config = dict(
    dataset='crops of objects in photos (Visual Genome)',
    crop_scale_min=1,
    color_jitter=0.1,
    encoder_norm='layernorm',
    encoder_fused_qkv=False,
    encoder_bias='all',
    encoder_inner_norm=False,
    encoder_patch_size=[6, 6],
    decoder_layers=2,
    residual_init='zero_last',
    lr=0.0057,
    orthogonalizer='polar_express',
    steps=15200,
    epochs=31.5,
)
Rows from block 3 of the encoder, named by matrix and row number. Rows with one number belong to one attention dimension. Each number is 200 + 40 x the weight over the matrix's rms, rounded and kept within 0 to 999. All counts start at 0.
# v: attention value (encoder.blocks.3.attn.v.weight, 192x192), inputs 96-143
# proj: attention output (encoder.blocks.3.attn.proj.weight, 192x192, transposed), outputs 96-143
v.59,219,144,220,226,138,248,195,227,269,191,177,243,221,208,178,196,175,126,213,190,211,154,294,173,209,186,231,146,169,152,177,201,119,225,186,230,159,220,201,131,235,162,181,120,231,242,203,180
proj.59,222,168,172,174,187,203,182,198,242,221,216,207,140,266,281,200,163,220,175,233,182,205,206,254,174,172,194,207,224,187,221,209,211,200,218,145,208,193,208,179,236,174,193,256,212,164,139,192
v.60,253,128,189,207,226,191,213,240,226,182,201,222,202,213,192,163,256,193,187,273,189,212,186,158,206,220,193,187,204,186,229,212,185,177,142,221,149,224,185,127,243,182,195,218,211,174,179,281
proj.60,170,199,200,173,191,236,177,180,241,169,175,172,200,209,219,147,154,212,213,180,210,178,170,191,221,166,148,144,176,194,201,200,173,224,202,189,216,129,146,241,197,186,209,171,117,237,242,173
v.61,236,232,155,255,263,172,244,216,169,245,166,143,158,216,247,235,196,313,221,228,158,231,118,268,149,153,239,240,229,214,198,167,255,168,178,207,121,134,180,260,225,195,172,208,177,168,166,174
proj.61,221,204,254,207,196,211,199,219,208,121,217,243,236,195,205,192,177,153,173,190,206,198,192,193,223,166,176,196,195,162,217,108,164,210,169,176,241,229,206,191,163,220,283,175,184,191,279,255
v.62,193,173,213,274,186,257,184,216,124,198,197,189,193,166,254,200,170,160,174,191,203,170,252,173,155,175,255,154,187,122,187,200,157,222,212,183,162,179,201,211,185,188,229,192,249,164,214,156
proj.62,220,158,177,173,216,175,200,213,238,183,251,215,195,241,200,177,177,229,177,226,205,204,226,227,177,155,208,236,261,156,202,184,219,195,210,145,163,232,204,185,224,204,189,189,232,148,114,275
v.63,183,205,153,189,161,184,255,212,211,207,217,244,179,263,169,229,191,204,173,169,186,120,266,176,133,234,206,165,172,216,208,188,181,188,214,197,175,163,167,167,167,161,174,161,174,248,164,186
proj.63,243,215,239,233,171,230,195,199,174,190,145,214,213,199,258,221,207,214,163,198,178,253,180,264,214,206,186,199,166,212,251,199,235,176,226,206,244,186,180,218,186,211,210,173,245,170,210,162
v.64,181,201,162,132,197,220,183,147,177,245,157,205,168,182,234,198,183,188,163,226,136,262,240,201,191,176,221,207,163,179,208,182,212,188,184,211,236,220,200,216,214,207,234,176,200,239,172,248
proj.64,215,180,164,274,206,210,197,233,197,189,229,236,266,279,171,185,185,239,205,214,252,189,211,205,147,201,199,176,234,195,210,153,186,231,230,154,215,192,202,161,222,210,201,161,219,136,248,161
v.65,206,234,114,169,207,245,202,186,178,242,145,222,190,180,206,184,248,228,197,168,167,199,215,136,226,201,250,168,142,208,201,290,177,172,221,155,233,221,239,185,229,184,189,255,255,214,185,212
proj.65,185,177,189,213,233,190,229,194,154,155,193,215,235,160,183,175,174,185,175,171,267,197,189,201,227,163,241,216,227,230,241,168,183,214,197,258,175,131,184,190,214,211,197,162,146,239,214,231
v.66,231,182,166,193,99,259,205,261,189,180,231,231,183,174,148,163,245,165,207,202,178,237,214,197,185,256,158,207,129,247,156,165,223,210,244,207,234,237,110,192,204,250,157,245,233,218,226,205
proj.66,170,217,213,193,224,171,171,215,250,182,199,233,231,183,183,208,204,208,281,219,228,200,191,154,170,240,226,215,250,169,223,185,171,147,193,163,151,214,265,122,182,232,194,184,93,194,243,222
v.67,207,209,197,202,152,167,243,189,183,197,221,174,227,228,221,225,170,236,161,158,218,142,163,179,207,268,175,239,251,175,203,244,255,229,199,230,170,171,184,185,181,179,138,172,282,161,217,137
proj.67,199,241,189,206,217,250,195,167,208,253,186,190,164,170,185,169,211,192,165,226,164,240,169,193,194,176,200,187,174,188,201,199,204,181,201,191,171,257,216,282,198,217,205,193,193,194,171,212
v.68,234,151,226,226,190,257,166,180,167,251,259,188,197,202,156,151,175,180,153,173,165,151,153,225,201,227,208,206,182,179,255,161,166,206,257,260,244,231,237,225,219,185,235,223,149,194,204,138
proj.68,140,220,131,135,218,194,154,190,223,259,201,186,143,255,220,183,211,230,249,222,191,185,152,180,206,188,140,231,127,242,180,209,174,150,274,195,204,180,221,215,171,214,180,224,182,207,224,197
v.69,207,242,133,274,163,131,248,283,201,155,219,196,188,240,154,262,174,239,305,187,266,169,190,208,247,214,230,174,240,296,162,259,204,249,235,207,164,206,196,170,238,224,159,194,208,208,226,163
proj.69,214,187,215,196,177,217,244,185,232,212,208,209,252,110,166,218,242,181,155,197,122,204,208,149,193,268,200,211,257,178,233,198,187,182,177,209,160,235,193,192,135,236,213,247,173,235,173,267
v.70,192,199,188,216,272,145,225,149,204,246,212,191,175,255,193,195,163,273,242,166,170,124,198,232,197,144,190,166,177,257,221,251,172,173,157,222,195,232,209,180,178,265,255,183,155,208,179,204
proj.70,210,174,197,133,193,132,205,215,172,180,256,186,205,131,191,258,206,173,202,261,152,137,179,209,213,207,206,218,266,189,268,178,248,236,242,212,191,166,174,182,123,189,153,157,267,252,174,203
v.71,232,141,192,173,231,186,176,212,131,206,168,222,169,209,217,213,107,236,195,179,186,292,193,245,179,182,213,184,178,226,206,208,193,195,255,206,244,166,274,172,224,173,254,218,256,185,163,195
proj.71,155,236,141,220,188,264,204,205,204,240,174,196,206,203,170,152,284,202,212,246,237,192,207,161,204,215,203,241,131,200,131,186,158,213,281,140,208,226,224,229,170,267,217,258,166,207,249,205
v.72,193,206,114,170,95,162,196,220,173,199,202,239,215,199,170,200,155,180,231,211,231,240,218,105,245,217,234,188,182,223,192,242,196,136,132,211,243,204,217,171,230,220,211,210,162,258,195,289
proj.72,187,257,180,222,253,168,218,163,206,209,170,221,248,218,225,175,250,233,163,184,163,208,174,238,222,233,182,232,248,178,228,153,180,273,187,197,158,159,208,168,224,206,197,181,161,175,154,121
v.73,233,200,162,190,277,238,221,169,190,252,195,153,207,217,176,181,207,197,155,165,165,173,128,205,214,274,152,202,235,230,197,237,137,226,220,118,215,260,242,233,256,183,143,224,249,223,176,188
proj.73,217,103,155,208,212,217,186,228,129,231,189,145,180,107,188,158,163,186,196,186,243,224,141,177,243,109,205,148,209,227,196,200,196,138,268,308,200,164,206,161,129,215,168,211,170,172,203,187
v.74,231,199,158,95,152,213,154,261,243,209,195,186,204,178,205,164,208,107,174,159,200,246,174,164,240,233,238,196,227,203,145,201,180,233,261,169,175,266,150,189,247,197,253,192,194,233,190,251
proj.74,184,202,221,250,239,194,173,215,231,175,263,204,217,217,187,216,189,219,219,236,222,217,258,201,149,245,201,181,216,205,226,163,189,247,114,181,191,236,216,154,201,197,134,241,179,173,246,179
v.75,230,132,213,192,238,239,184,213,193,171,193,198,156,202,178,202,198,171,237,223,170,198,216,268,242,104,153,202,189,182,183,152,196,211,228,177,239,272,181,228,233,193,180,243,148,278,220,199
proj.75,145,213,184,211,177,195,233,211,204,263,201,192,256,228,217,150,175,229,222,196,214,221,189,246,152,278,177,256,212,191,206,197,145,141,220,197,221,138,267,153,169,215,244,241,180,143,240,241
v.76,240,181,179,184,203,178,233,226,225,192,194,207,154,221,216,210,192,196,227,217,197,293,226,164,205,219,203,172,265,282,198,175,215,208,211,208,194,210,186,227,212,188,167,220,141,205,217,219
proj.76,200,216,129,233,186,225,164,194,182,156,187,226,271,131,113,251,171,173,175,172,225,187,175,171,237,240,253,204,179,159,190,228,188,197,232,188,226,220,197,159,201,228,230,208,218,193,248,203
v.77,183,183,200,84,314,162,208,176,205,183,205,213,222,177,193,192,170,262,208,188,162,163,250,291,132,144,215,174,157,249,199,213,234,221,265,189,215,233,221,114,203,164,249,236,141,242,202,177
proj.77,197,229,204,245,144,267,155,149,191,153,207,120,181,153,182,185,215,183,209,269,242,140,147,218,208,228,214,216,234,187,169,151,167,180,186,294,212,201,245,244,132,280,141,240,308,183,181,234
v.78,187,257,170,133,193,181,231,264,121,182,218,211,214,217,166,248,193,180,174,205,199,186,206,226,193,163,189,184,234,253,186,191,226,239,267,186,140,219,214,158,225,228,236,203,156,208,212,195
proj.78,248,159,251,204,193,183,240,167,233,234,251,204,231,171,240,173,186,229,225,215,143,191,219,221,183,290,155,196,229,191,169,206,191,203,117,216,198,216,213,171,146,236,139,241,211,221,200,251
v.79,285,155,182,169,248,125,192,232,180,218,211,209,217,168,171,222,114,195,232,190,220,177,184,267,193,154,224,190,185,207,234,176,198,215,239,190,201,198,194,169,289,169,288,187,122,205,228,187
proj.79,174,259,183,250,138,243,175,196,202,211,202,180,172,183,180,221,230,176,191,234,215,193,178,173,156,243,205,215,200,225,144,212,165,203,234,263,231,211,240,240,86,244,193,276,238,196,227,160
v.80,191,239,216,266,144,184,238,223,214,156,204,282,278,181,179,204,174,250,225,236,224,202,238,174,182,126,174,192,170,182,283,144,194,221,169,259,194,192,151,185,166,258,201,186,199,162,239,220
proj.80,222,267,206,155,176,142,204,176,198,171,216,203,161,241,228,262,241,189,216,252,149,182,198,216,197,311,227,208,218,217,209,229,220,221,194,110,217,210,217,211,268,197,237,126,176,244,144,204
v.81,223,178,161,189,193,230,203,163,185,283,201,194,215,225,248,221,139,162,142,210,171,206,136,144,205,236,173,186,238,156,188,244,223,228,246,172,159,235,255,206,214,126,157,214,192,210,234,162
proj.81,152,158,139,202,235,246,213,180,215,248,237,181,228,222,217,171,172,186,181,193,211,216,215,204,215,169,171,192,160,216,214,191,189,146,240,217,175,196,224,184,201,206,174,194,199,167,231,216
v.82,224,240,255,214,282,205,200,141,195,219,210,229,230,243,184,222,210,214,186,224,133,153,166,223,209,138,174,174,239,168,214,172,147,229,251,164,195,233,272,224,208,192,230,195,150,186,192,182
proj.82,182,156,169,171,194,226,224,216,210,267,220,210,175,169,246,158,203,171,199,187,183,197,182,219,206,178,172,242,146,223,194,211,209,189,221,179,197,178,213,211,155,211,195,220,263,235,224,179
v.83,167,173,256,211,117,265,202,164,194,205,175,213,221,182,218,258,183,158,214,260,186,166,232,249,225,106,146,198,175,186,166,112,241,233,143,228,162,165,180,227,130,200,235,158,167,157,262,212
proj.83,141,205,173,153,157,180,215,227,242,211,214,217,208,260,229,223,210,209,185,239,165,245,191,254,216,213,137,204,198,142,227,186,172,162,208,141,223,204,266,146,201,188,221,124,206,204,191,176
v.84,172,163,212,216,212,267,150,120,174,172,191,194,304,152,179,231,203,215,168,257,154,185,158,228,202,210,141,211,192,169,216,166,182,213,170,222,215,183,202,257,178,151,197,251,215,202,201,148
proj.84,122,181,180,158,210,213,257,194,206,258,158,187,148,277,225,156,215,220,197,149,233,191,191,206,205,169,158,163,186,227,185,233,199,130,266,216,161,181,266,176,192,205,231,138,144,209,172,247
v.85,232,253,156,205,163,188,220,205,176,206,189,216,151,174,227,163,261,229,155,173,216,248,244,203,212,203,246,240,154,241,173,193,251,205,253,151,199,163,257,221,233,207,225,164,161,177,161,169
proj.85,214,201,205,259,203,208,148,221,200,109,161,223,241,161,169,226,205,186,192,241,271,164,206,175,202,187,227,167,184,175,232,151,187,220,211,248,251,227,158,172,154,259,206,227,189,282,267,176
v.86,186,263,143,158,148,182,247,246,167,145,192,202,231,230,224,251,215,240,188,274,190,274,282,165,168,261,210,193,193,230,169,197,229,192,142,249,222,185,256,124,197,222,233,137,214,203,186,230
proj.86,239,263,155,297,183,268,235,127,146,156,193,288,267,170,150,239,260,150,142,142,116,182,195,210,226,234,200,210,225,225,236,159,219,219,268,122,235,220,191,214,238,215,224,227,151,222,216,222
v.87,192,217,221,144,204,269,153,136,246,250,184,186,206,181,325,171,290,137,116,199,165,241,224,139,213,283,180,206,197,188,171,226,200,159,196,187,134,170,189,186,203,221,230,183,228,182,188,308
proj.87,191,161,186,172,249,203,169,240,202,164,246,219,170,241,152,179,91,229,202,170,233,182,223,263,207,140,219,190,194,212,242,167,209,243,199,180,238,215,139,215,226,134,168,181,197,216,219,176
v.88,209,166,221,274,209,206,202,237,199,193,203,192,185,208,179,265,162,189,220,200,254,145,181,239,169,111,204,197,228,190,268,227,194,215,213,209,165,200,195,212,230,212,257,192,176,187,199,217
proj.88,232,176,213,150,169,170,251,205,254,204,222,199,174,202,235,223,223,236,218,202,161,207,226,212,220,214,183,197,190,211,151,214,201,238,189,187,210,174,203,165,157,194,198,169,230,224,192,208
v.89,182,207,227,215,211,261,281,192,184,199,174,153,164,204,147,190,208,204,212,209,186,147,208,296,143,163,201,196,193,199,233,189,245,174,196,235,271,209,222,245,160,251,176,215,159,211,154,115
proj.89,247,179,189,223,178,157,152,225,155,185,148,192,206,221,190,199,213,224,255,212,263,220,140,149,209,211,190,194,212,188,161,182,157,180,246,216,220,170,196,175,212,220,263,149,207,204,200,223
v.90,198,252,197,212,178,256,239,222,144,231,166,151,181,182,234,192,192,220,184,194,189,220,208,236,165,175,288,177,235,301,213,145,235,182,266,242,163,179,300,195,198,195,194,195,141,143,174,143
proj.90,222,154,181,225,153,227,197,229,198,196,247,232,222,187,205,223,196,177,173,251,204,198,191,123,238,224,166,213,189,159,153,181,191,209,196,214,217,172,145,178,144,214,196,196,234,268,216,231
v.91,246,165,209,237,271,198,169,208,211,242,189,152,167,238,213,202,228,182,212,157,228,241,125,170,199,240,202,216,215,186,209,237,183,218,227,197,229,204,202,157,198,203,178,192,261,182,168,245
proj.91,206,204,170,182,231,236,179,214,201,248,182,231,211,221,173,183,207,197,186,220,208,229,248,195,157,191,220,203,174,199,196,204,233,215,232,163,175,248,197,217,195,159,156,214,192,152,214,195
v.92,222,193,220,146,235,251,140,191,152,221,190,218,193,217,218,223,197,241,226,237,198,222,149,186,224,155,265,178,268,199,226,247,181,218,239,166,234,252,243,204,154,151,179,258,179,220,194,203
proj.92,180,194,141,162,209,190,198,169,192,262,208,183,177,231,221,152,183,235,175,151,163,206,231,227,225,153,146,206,141,225,195,220,239,225,182,205,153,153,171,233,248,195,171,134,198,157,214,184
v.93,204,224,213,146,235,239,136,192,265,209,179,246,178,147,247,170,244,173,182,209,225,305,238,158,231,184,275,209,184,223,222,202,146,206,223,164,197,183,195,219,221,211,199,240,156,199,209,267
proj.93,176,234,208,220,224,164,151,229,204,173,197,180,170,191,183,191,162,195,237,180,262,206,199,208,192,238,224,196,222,213,185,191,223,220,168,194,237,221,139,200,263,214,188,221,196,186,224,131
v.94,159,263,220,176,236,199,193,171,209,221,231,237,151,193,189,182,212,217,160,134,213,219,202,201,186,232,242,168,243,145,208,209,199,262,269,159,238,228,224,228,182,178,193,218,207,198,196,146
proj.94,196,190,181,203,212,194,193,175,189,205,213,216,222,189,199,165,177,207,211,183,226,200,174,170,196,165,238,218,117,245,190,226,199,210,139,171,194,181,152,222,230,229,152,188,255,247,239,173
v.95,258,190,136,188,219,208,146,202,143,267,191,226,212,159,213,252,161,203,183,139,212,184,172,135,256,229,259,187,192,172,195,229,180,244,289,172,212,198,196,153,228,181,228,221,143,176,222,245
proj.95,96,240,152,158,213,228,177,187,236,230,233,204,191,210,125,156,230,194,222,241,211,192,167,174,142,187,219,236,175,244,182,190,161,214,192,220,174,216,221,235,176,212,152,229,214,229,230,174
v.96,203,232,145,169,188,199,177,196,228,229,206,184,170,271,191,227,224,145,209,153,219,212,171,97,223,280,220,163,249,143,172,214,199,174,225,225,228,214,250,186,164,264,239,187,87,199,204,258
proj.96,261,267,275,156,145,239,217,143,196,154,213,200,217,156,201,194,232,219,188,233,165,213,264,179,217,160,171,231,184,207,288,248,221,183,166,215,209,220,162,212,257,116,248,244,258,224,232,169
v.97,201,145,124,167,41,190,229,168,206,216,254,188,170,198,175,185,198,166,184,179,199,248,220,217,134,219,184,235,166,198,230,185,219,199,181,251,194,159,165,267,159,244,185,116,190,170,179,168
proj.97,228,254,234,259,235,207,154,221,207,193,132,152,167,175,205,201,178,190,163,172,254,171,106,253,240,254,213,236,213,165,174,259,182,141,206,227,201,203,185,210,195,206,200,273,261,244,218,121
v.98,213,211,191,134,117,249,190,172,135,227,209,233,146,199,227,194,214,207,160,212,234,179,261,167,183,244,216,244,206,179,199,164,236,135,217,254,217,197,179,156,177,264,156,214,188,177,199,167
proj.98,171,178,277,243,193,120,215,245,233,184,201,187,167,214,113,241,231,222,187,202,201,222,157,269,213,212,155,177,192,244,132,249,187,217,231,220,148,201,230,223,209,164,238,216,204,176,181,150
v.99,185,236,314,154,174,244,129,240,231,165,161,199,166,231,230,185,219,152,193,216,191,250,129,171,222,260,247,142,205,193,150,207,118,140,238,196,220,231,175,187,201,184,242,218,152,208,183,186
proj.99,214,224,141,245,211,217,196,243,163,238,194,311,176,213,221,216,238,310,153,200,306,275,211,113,204,203,219,233,178,228,297,121,250,215,203,171,273,167,187,201,237,180,245,199,140,196,192,212
v.100,188,241,227,145,221,213,208,178,188,213,175,222,231,121,237,235,234,193,198,224,236,184,162,168,216,160,248,148,206,207,228,223,257,146,152,181,234,184,192,147,249,203,185,229,206,222,175,158
proj.100,230,169,212,170,227,166,270,159,233,161,168,217,154,258,180,216,183,217,256,208,184,187,248,232,230,210,147,195,224,193,191,181,164,235,207,176,178,204,249,161,190,202,236,204,168,146,222,226
v.101,270,202,180,200,148,176,145,161,143,181,202,154,179,189,215,172,164,259,201,158,198,167,208,224,176,297,208,206,145,187,285,250,204,200,211,210,220,185,146,330,173,166,146,192,268,146,182,181
proj.101,184,183,179,293,220,192,167,230,280,255,173,264,153,180,173,215,211,205,157,161,238,253,196,176,195,246,248,216,232,160,133,168,169,150,159,228,228,258,181,140,216,244,235,190,105,267,205,193
v.102,236,154,258,239,294,207,136,167,224,211,173,172,219,196,217,241,185,167,255,246,191,296,163,266,186,193,218,168,198,191,256,272,217,139,191,158,212,223,178,175,196,146,263,199,228,186,156,182
proj.102,219,244,134,255,217,257,222,191,160,254,153,224,158,213,260,187,196,178,181,180,237,117,179,154,198,248,233,244,216,146,222,138,178,233,169,233,297,247,203,232,219,217,128,247,181,245,211,259
v.103,184,214,201,257,157,249,145,203,170,213,157,217,208,261,260,231,259,220,202,190,207,246,162,192,171,191,233,182,177,248,193,189,181,193,160,188,165,211,171,217,96,231,222,173,156,152,200,138
proj.103,204,195,206,180,242,173,214,220,224,177,156,164,201,162,148,180,200,177,174,220,232,125,219,170,228,174,213,189,217,181,147,188,223,213,218,210,181,183,204,217,249,163,163,191,220,211,131,213
v.104,193,191,231,220,235,207,180,236,252,191,188,158,89,138,175,172,139,237,199,170,244,157,181,133,192,284,228,129,192,269,264,181,184,248,277,243,171,191,220,289,264,219,182,198,158,170,244,229
proj.104,157,190,159,260,139,215,146,188,165,283,223,246,255,234,198,184,293,216,95,190,217,273,170,216,187,225,245,286,159,212,237,199,203,170,133,208,214,205,111,199,101,137,295,172,195,265,202,165
v.105,222,154,212,225,101,207,170,183,123,224,172,247,240,221,186,249,229,139,184,171,226,218,199,267,143,145,198,168,221,146,100,205,199,215,198,180,228,249,177,268,197,237,199,176,159,188,176,138
proj.105,224,261,176,224,238,209,178,192,318,176,188,183,245,194,195,175,165,204,216,234,178,170,225,216,273,219,201,186,200,195,209,163,236,174,240,206,208,153,207,165,197,208,169,173,182,218,199,243
v.106,251,163,115,289,103,176,200,183,186,169,231,197,135,185,246,185,229,237,216,204,159,262,179,179,144,207,212,181,138,220,245,137,265,168,230,274,69,172,145,222,182,232,220,142,199,247,156,206
proj.106,184,174,262,242,234,220,195,207,139,263,212,188,247,180,144,231,164,195,40,182,355,164,265,103,203,291,226,147,219,174,187,249,146,186,144,194,329,239,223,211,172,278,227,220,209,165,277,198
v.107,251,137,111,128,331,233,199,224,192,179,242,178,116,220,154,192,180,142,222,258,132,228,298,198,199,181,196,258,225,143,161,186,201,222,290,181,184,213,215,162,240,224,179,260,111,231,185,283
proj.107,164,222,227,204,119,181,219,191,174,239,255,220,211,152,217,214,222,286,187,159,218,211,143,195,156,228,167,153,196,213,216,240,178,177,169,221,194,208,231,242,170,156,195,187,295,203,245,163
v.108,179,254,210,261,96,200,101,157,207,220,233,182,136,164,209,227,183,200,238,201,257,193,140,87,216,366,241,144,159,164,197,242,169,167,186,244,214,141,191,220,167,197,208,152,235,183,222,158
proj.108,184,211,182,209,230,191,152,235,124,204,259,266,193,244,219,243,231,189,125,219,207,258,214,193,154,130,270,257,170,228,137,150,214,228,219,229,264,215,137,188,240,229,169,220,120,225,205,269
v.109,210,264,135,194,209,226,205,239,165,173,213,221,224,158,235,203,246,227,213,256,152,225,189,191,170,241,268,187,191,235,176,144,223,196,175,186,194,193,186,221,204,214,234,219,155,233,177,203
proj.109,214,190,190,224,243,174,187,199,190,213,106,233,202,244,172,211,150,209,161,174,262,174,206,183,184,140,224,208,244,162,244,176,225,247,230,190,216,153,197,224,196,202,209,175,208,165,178,204
v.110,205,218,207,166,223,221,205,179,155,276,218,228,280,142,224,217,277,251,186,206,225,218,170,174,199,177,189,208,189,206,191,224,221,146,221,194,212,199,271,248,237,215,234,183,185,192,168,154
proj.110,161,213,190,210,259,116,167,193,246,153,102,190,182,225,172,209,158,176,207,255,159,177,243,198,193,193,226,205,176,221,240,145,203,250,219,210,188,237,218,189,185,216,198,213,147,184,152,267
v.111,210,176,172,172,284,177,180,243,157,165,198,205,175,95,218,156,188,215,226,200,156,284,217,278,172,202,191,173,183,224,244,206,242,210,102,217,243,166,191,238,226,169,218,220,169,250,218,257
proj.111,160,234,239,251,182,206,193,201,172,234,119,271,162,264,232,229,189,260,159,193,247,132,209,162,236,153,168,264,187,251,205,194,185,201,243,162,162,130,200,204,231,248,144,119,234,171,197,163
v.112,231,201,236,154,178,177,174,157,132,209,192,216,179,137,200,185,153,189,198,163,235,189,234,273,214,231,163,205,182,139,244,210,179,229,225,175,194,147,147,217,261,166,173,224,284,138,246,212
proj.112,174,206,182,257,158,251,213,238,263,169,187,194,177,210,174,180,222,222,244,199,179,206,179,213,182,265,213,208,185,270,95,192,191,125,172,164,161,232,188,219,168,262,194,199,143,245,203,175
v.113,190,159,165,108,205,185,224,178,222,165,225,150,237,196,188,188,197,207,199,178,146,188,234,223,215,192,195,201,182,183,250,204,194,198,254,216,201,175,186,217,240,246,145,176,207,187,165,135
proj.113,243,197,222,246,163,213,212,235,227,229,194,174,150,198,237,220,219,267,166,231,210,185,222,192,249,254,154,198,213,204,201,216,198,178,133,158,157,191,221,148,155,212,270,220,191,234,268,158
v.114,148,232,217,234,170,155,228,234,214,207,215,190,294,166,159,216,218,167,259,149,269,144,157,233,220,121,195,186,266,202,153,239,217,183,108,144,219,208,208,239,215,198,161,161,199,242,229,148
proj.114,220,219,255,158,299,209,300,151,185,158,146,172,173,234,268,189,197,127,284,232,100,96,343,168,201,209,200,208,209,211,271,206,225,230,198,225,109,244,231,178,150,167,194,178,261,92,164,295
v.115,207,172,244,137,227,204,228,169,241,216,191,219,188,222,185,178,170,157,217,240,161,180,230,242,254,148,157,215,244,160,214,247,156,228,186,173,228,227,179,197,270,203,206,171,215,197,255,190
proj.115,191,203,192,211,233,236,209,221,136,167,158,173,200,209,153,201,156,226,231,150,251,192,156,252,200,244,240,154,202,225,230,219,211,149,233,168,190,106,225,192,188,160,168,257,181,169,125,194
v.116,229,169,165,212,248,191,180,197,257,124,210,138,138,213,112,139,144,204,149,162,193,266,178,213,207,260,202,165,198,209,312,164,183,209,231,285,123,209,240,213,154,208,218,168,159,126,191,241
proj.116,155,244,194,217,168,237,171,243,176,293,179,159,196,178,202,235,245,246,128,151,233,200,186,126,177,204,187,242,177,200,233,210,191,162,160,134,228,254,134,236,185,194,263,218,228,296,193,125
v.117,260,158,170,249,222,263,190,155,199,221,257,214,188,183,268,208,235,292,167,167,178,276,151,277,204,225,186,222,205,203,230,210,201,145,223,182,188,155,191,117,193,197,275,118,253,169,189,207
proj.117,224,247,201,262,243,170,204,232,215,178,121,241,172,216,116,189,180,201,199,270,267,166,245,137,176,213,235,157,200,219,211,159,142,196,221,185,222,220,148,261,229,237,227,203,74,288,149,191
v.118,154,256,292,247,64,193,194,170,207,203,205,200,213,216,235,247,287,166,199,161,204,242,183,164,198,178,257,198,175,161,171,204,119,194,200,194,198,97,172,255,126,183,200,149,172,200,217,160
proj.118,249,190,141,133,209,217,194,206,217,157,180,169,217,231,215,151,169,171,243,257,190,244,205,228,200,293,217,203,287,236,155,228,223,191,171,176,177,244,207,129,230,202,206,315,185,197,204,207
v.119,165,111,265,232,210,195,194,185,210,220,133,206,221,246,214,214,169,211,204,187,194,150,219,195,268,181,183,175,206,194,148,219,151,245,276,173,146,193,170,250,253,177,144,263,214,162,258,216
proj.119,176,234,115,123,188,242,182,195,180,203,267,233,245,196,198,192,245,211,211,165,190,255,164,235,139,222,177,222,163,196,231,177,199,210,164,162,223,211,197,181,161,204,211,165,205,244,195,213
v.120,213,196,165,222,152,168,193,133,170,194,239,238,166,145,180,251,149,238,161,162,238,200,149,179,228,254,257,187,189,151,247,207,222,163,230,234,154,168,200,135,220,257,221,191,228,202,185,232
proj.120,211,188,193,203,180,195,178,206,193,217,203,204,210,184,136,217,241,216,201,256,223,243,259,205,190,191,107,194,203,222,156,167,223,195,209,157,270,244,127,238,176,207,214,215,189,223,198,148
v.121,233,243,239,166,139,168,214,164,196,185,155,165,227,155,243,176,233,179,198,155,216,186,240,227,168,180,175,188,241,207,193,221,167,212,138,187,259,151,180,223,186,162,184,161,214,175,224,132
proj.121,245,267,210,205,177,270,181,210,260,152,248,225,221,225,219,190,148,162,241,213,211,216,181,221,209,268,187,226,182,177,192,230,188,224,227,169,147,238,205,125,215,226,199,254,216,150,210,234
v.122,220,209,239,225,251,184,186,182,236,188,214,153,205,189,209,189,170,113,205,253,177,216,205,259,215,127,206,203,212,210,173,271,183,265,161,193,284,194,162,199,273,173,180,202,285,228,211,178
proj.122,194,226,205,164,232,272,230,191,222,197,165,242,238,216,255,155,199,215,285,114,193,139,197,256,256,213,203,181,138,102,198,222,164,165,218,149,163,226,252,121,130,163,181,228,167,226,232,219
v.123,158,288,214,269,196,162,182,192,185,186,173,112,252,189,143,255,223,179,201,159,223,224,231,188,263,191,169,179,222,175,261,195,199,200,175,184,245,152,183,267,190,124,178,232,268,211,214,169
proj.123,243,179,214,165,188,231,210,196,226,192,182,233,200,204,256,165,138,129,278,225,193,233,231,260,169,162,222,203,218,265,141,211,208,182,140,192,176,238,167,144,217,231,210,216,132,181,187,229
v.124,215,226,197,227,197,195,151,201,158,203,144,156,259,145,260,248,242,142,265,218,213,285,191,134,229,205,247,182,202,171,170,188,228,184,147,201,221,192,150,214,170,221,193,295,219,234,236,164
proj.124,175,162,238,105,231,201,321,145,167,193,167,240,191,237,185,211,147,241,171,207,166,171,259,295,267,166,170,179,213,209,211,204,176,234,242,186,183,173,259,136,269,195,177,137,194,139,171,237
v.125,204,239,197,236,108,248,246,170,194,222,175,231,225,296,275,232,231,180,181,226,193,145,180,133,166,175,210,253,199,170,117,230,153,241,212,145,201,244,151,209,208,199,161,168,240,162,225,177
proj.125,243,182,168,155,320,179,158,217,199,148,255,221,240,171,103,153,144,160,253,145,210,244,170,221,141,290,279,171,219,188,220,244,182,155,207,245,207,269,172,163,191,217,205,261,156,180,178,277
v.126,244,112,244,214,229,184,192,133,209,268,188,232,174,120,267,205,151,216,178,206,185,161,254,269,244,210,206,201,160,229,191,237,189,227,251,186,177,98,147,195,263,207,167,213,261,137,255,210
proj.126,155,234,117,210,174,265,179,231,208,213,225,204,262,219,158,207,233,255,185,168,215,215,139,251,172,252,176,181,200,185,211,205,157,187,183,165,194,274,175,211,160,228,174,167,216,256,192,179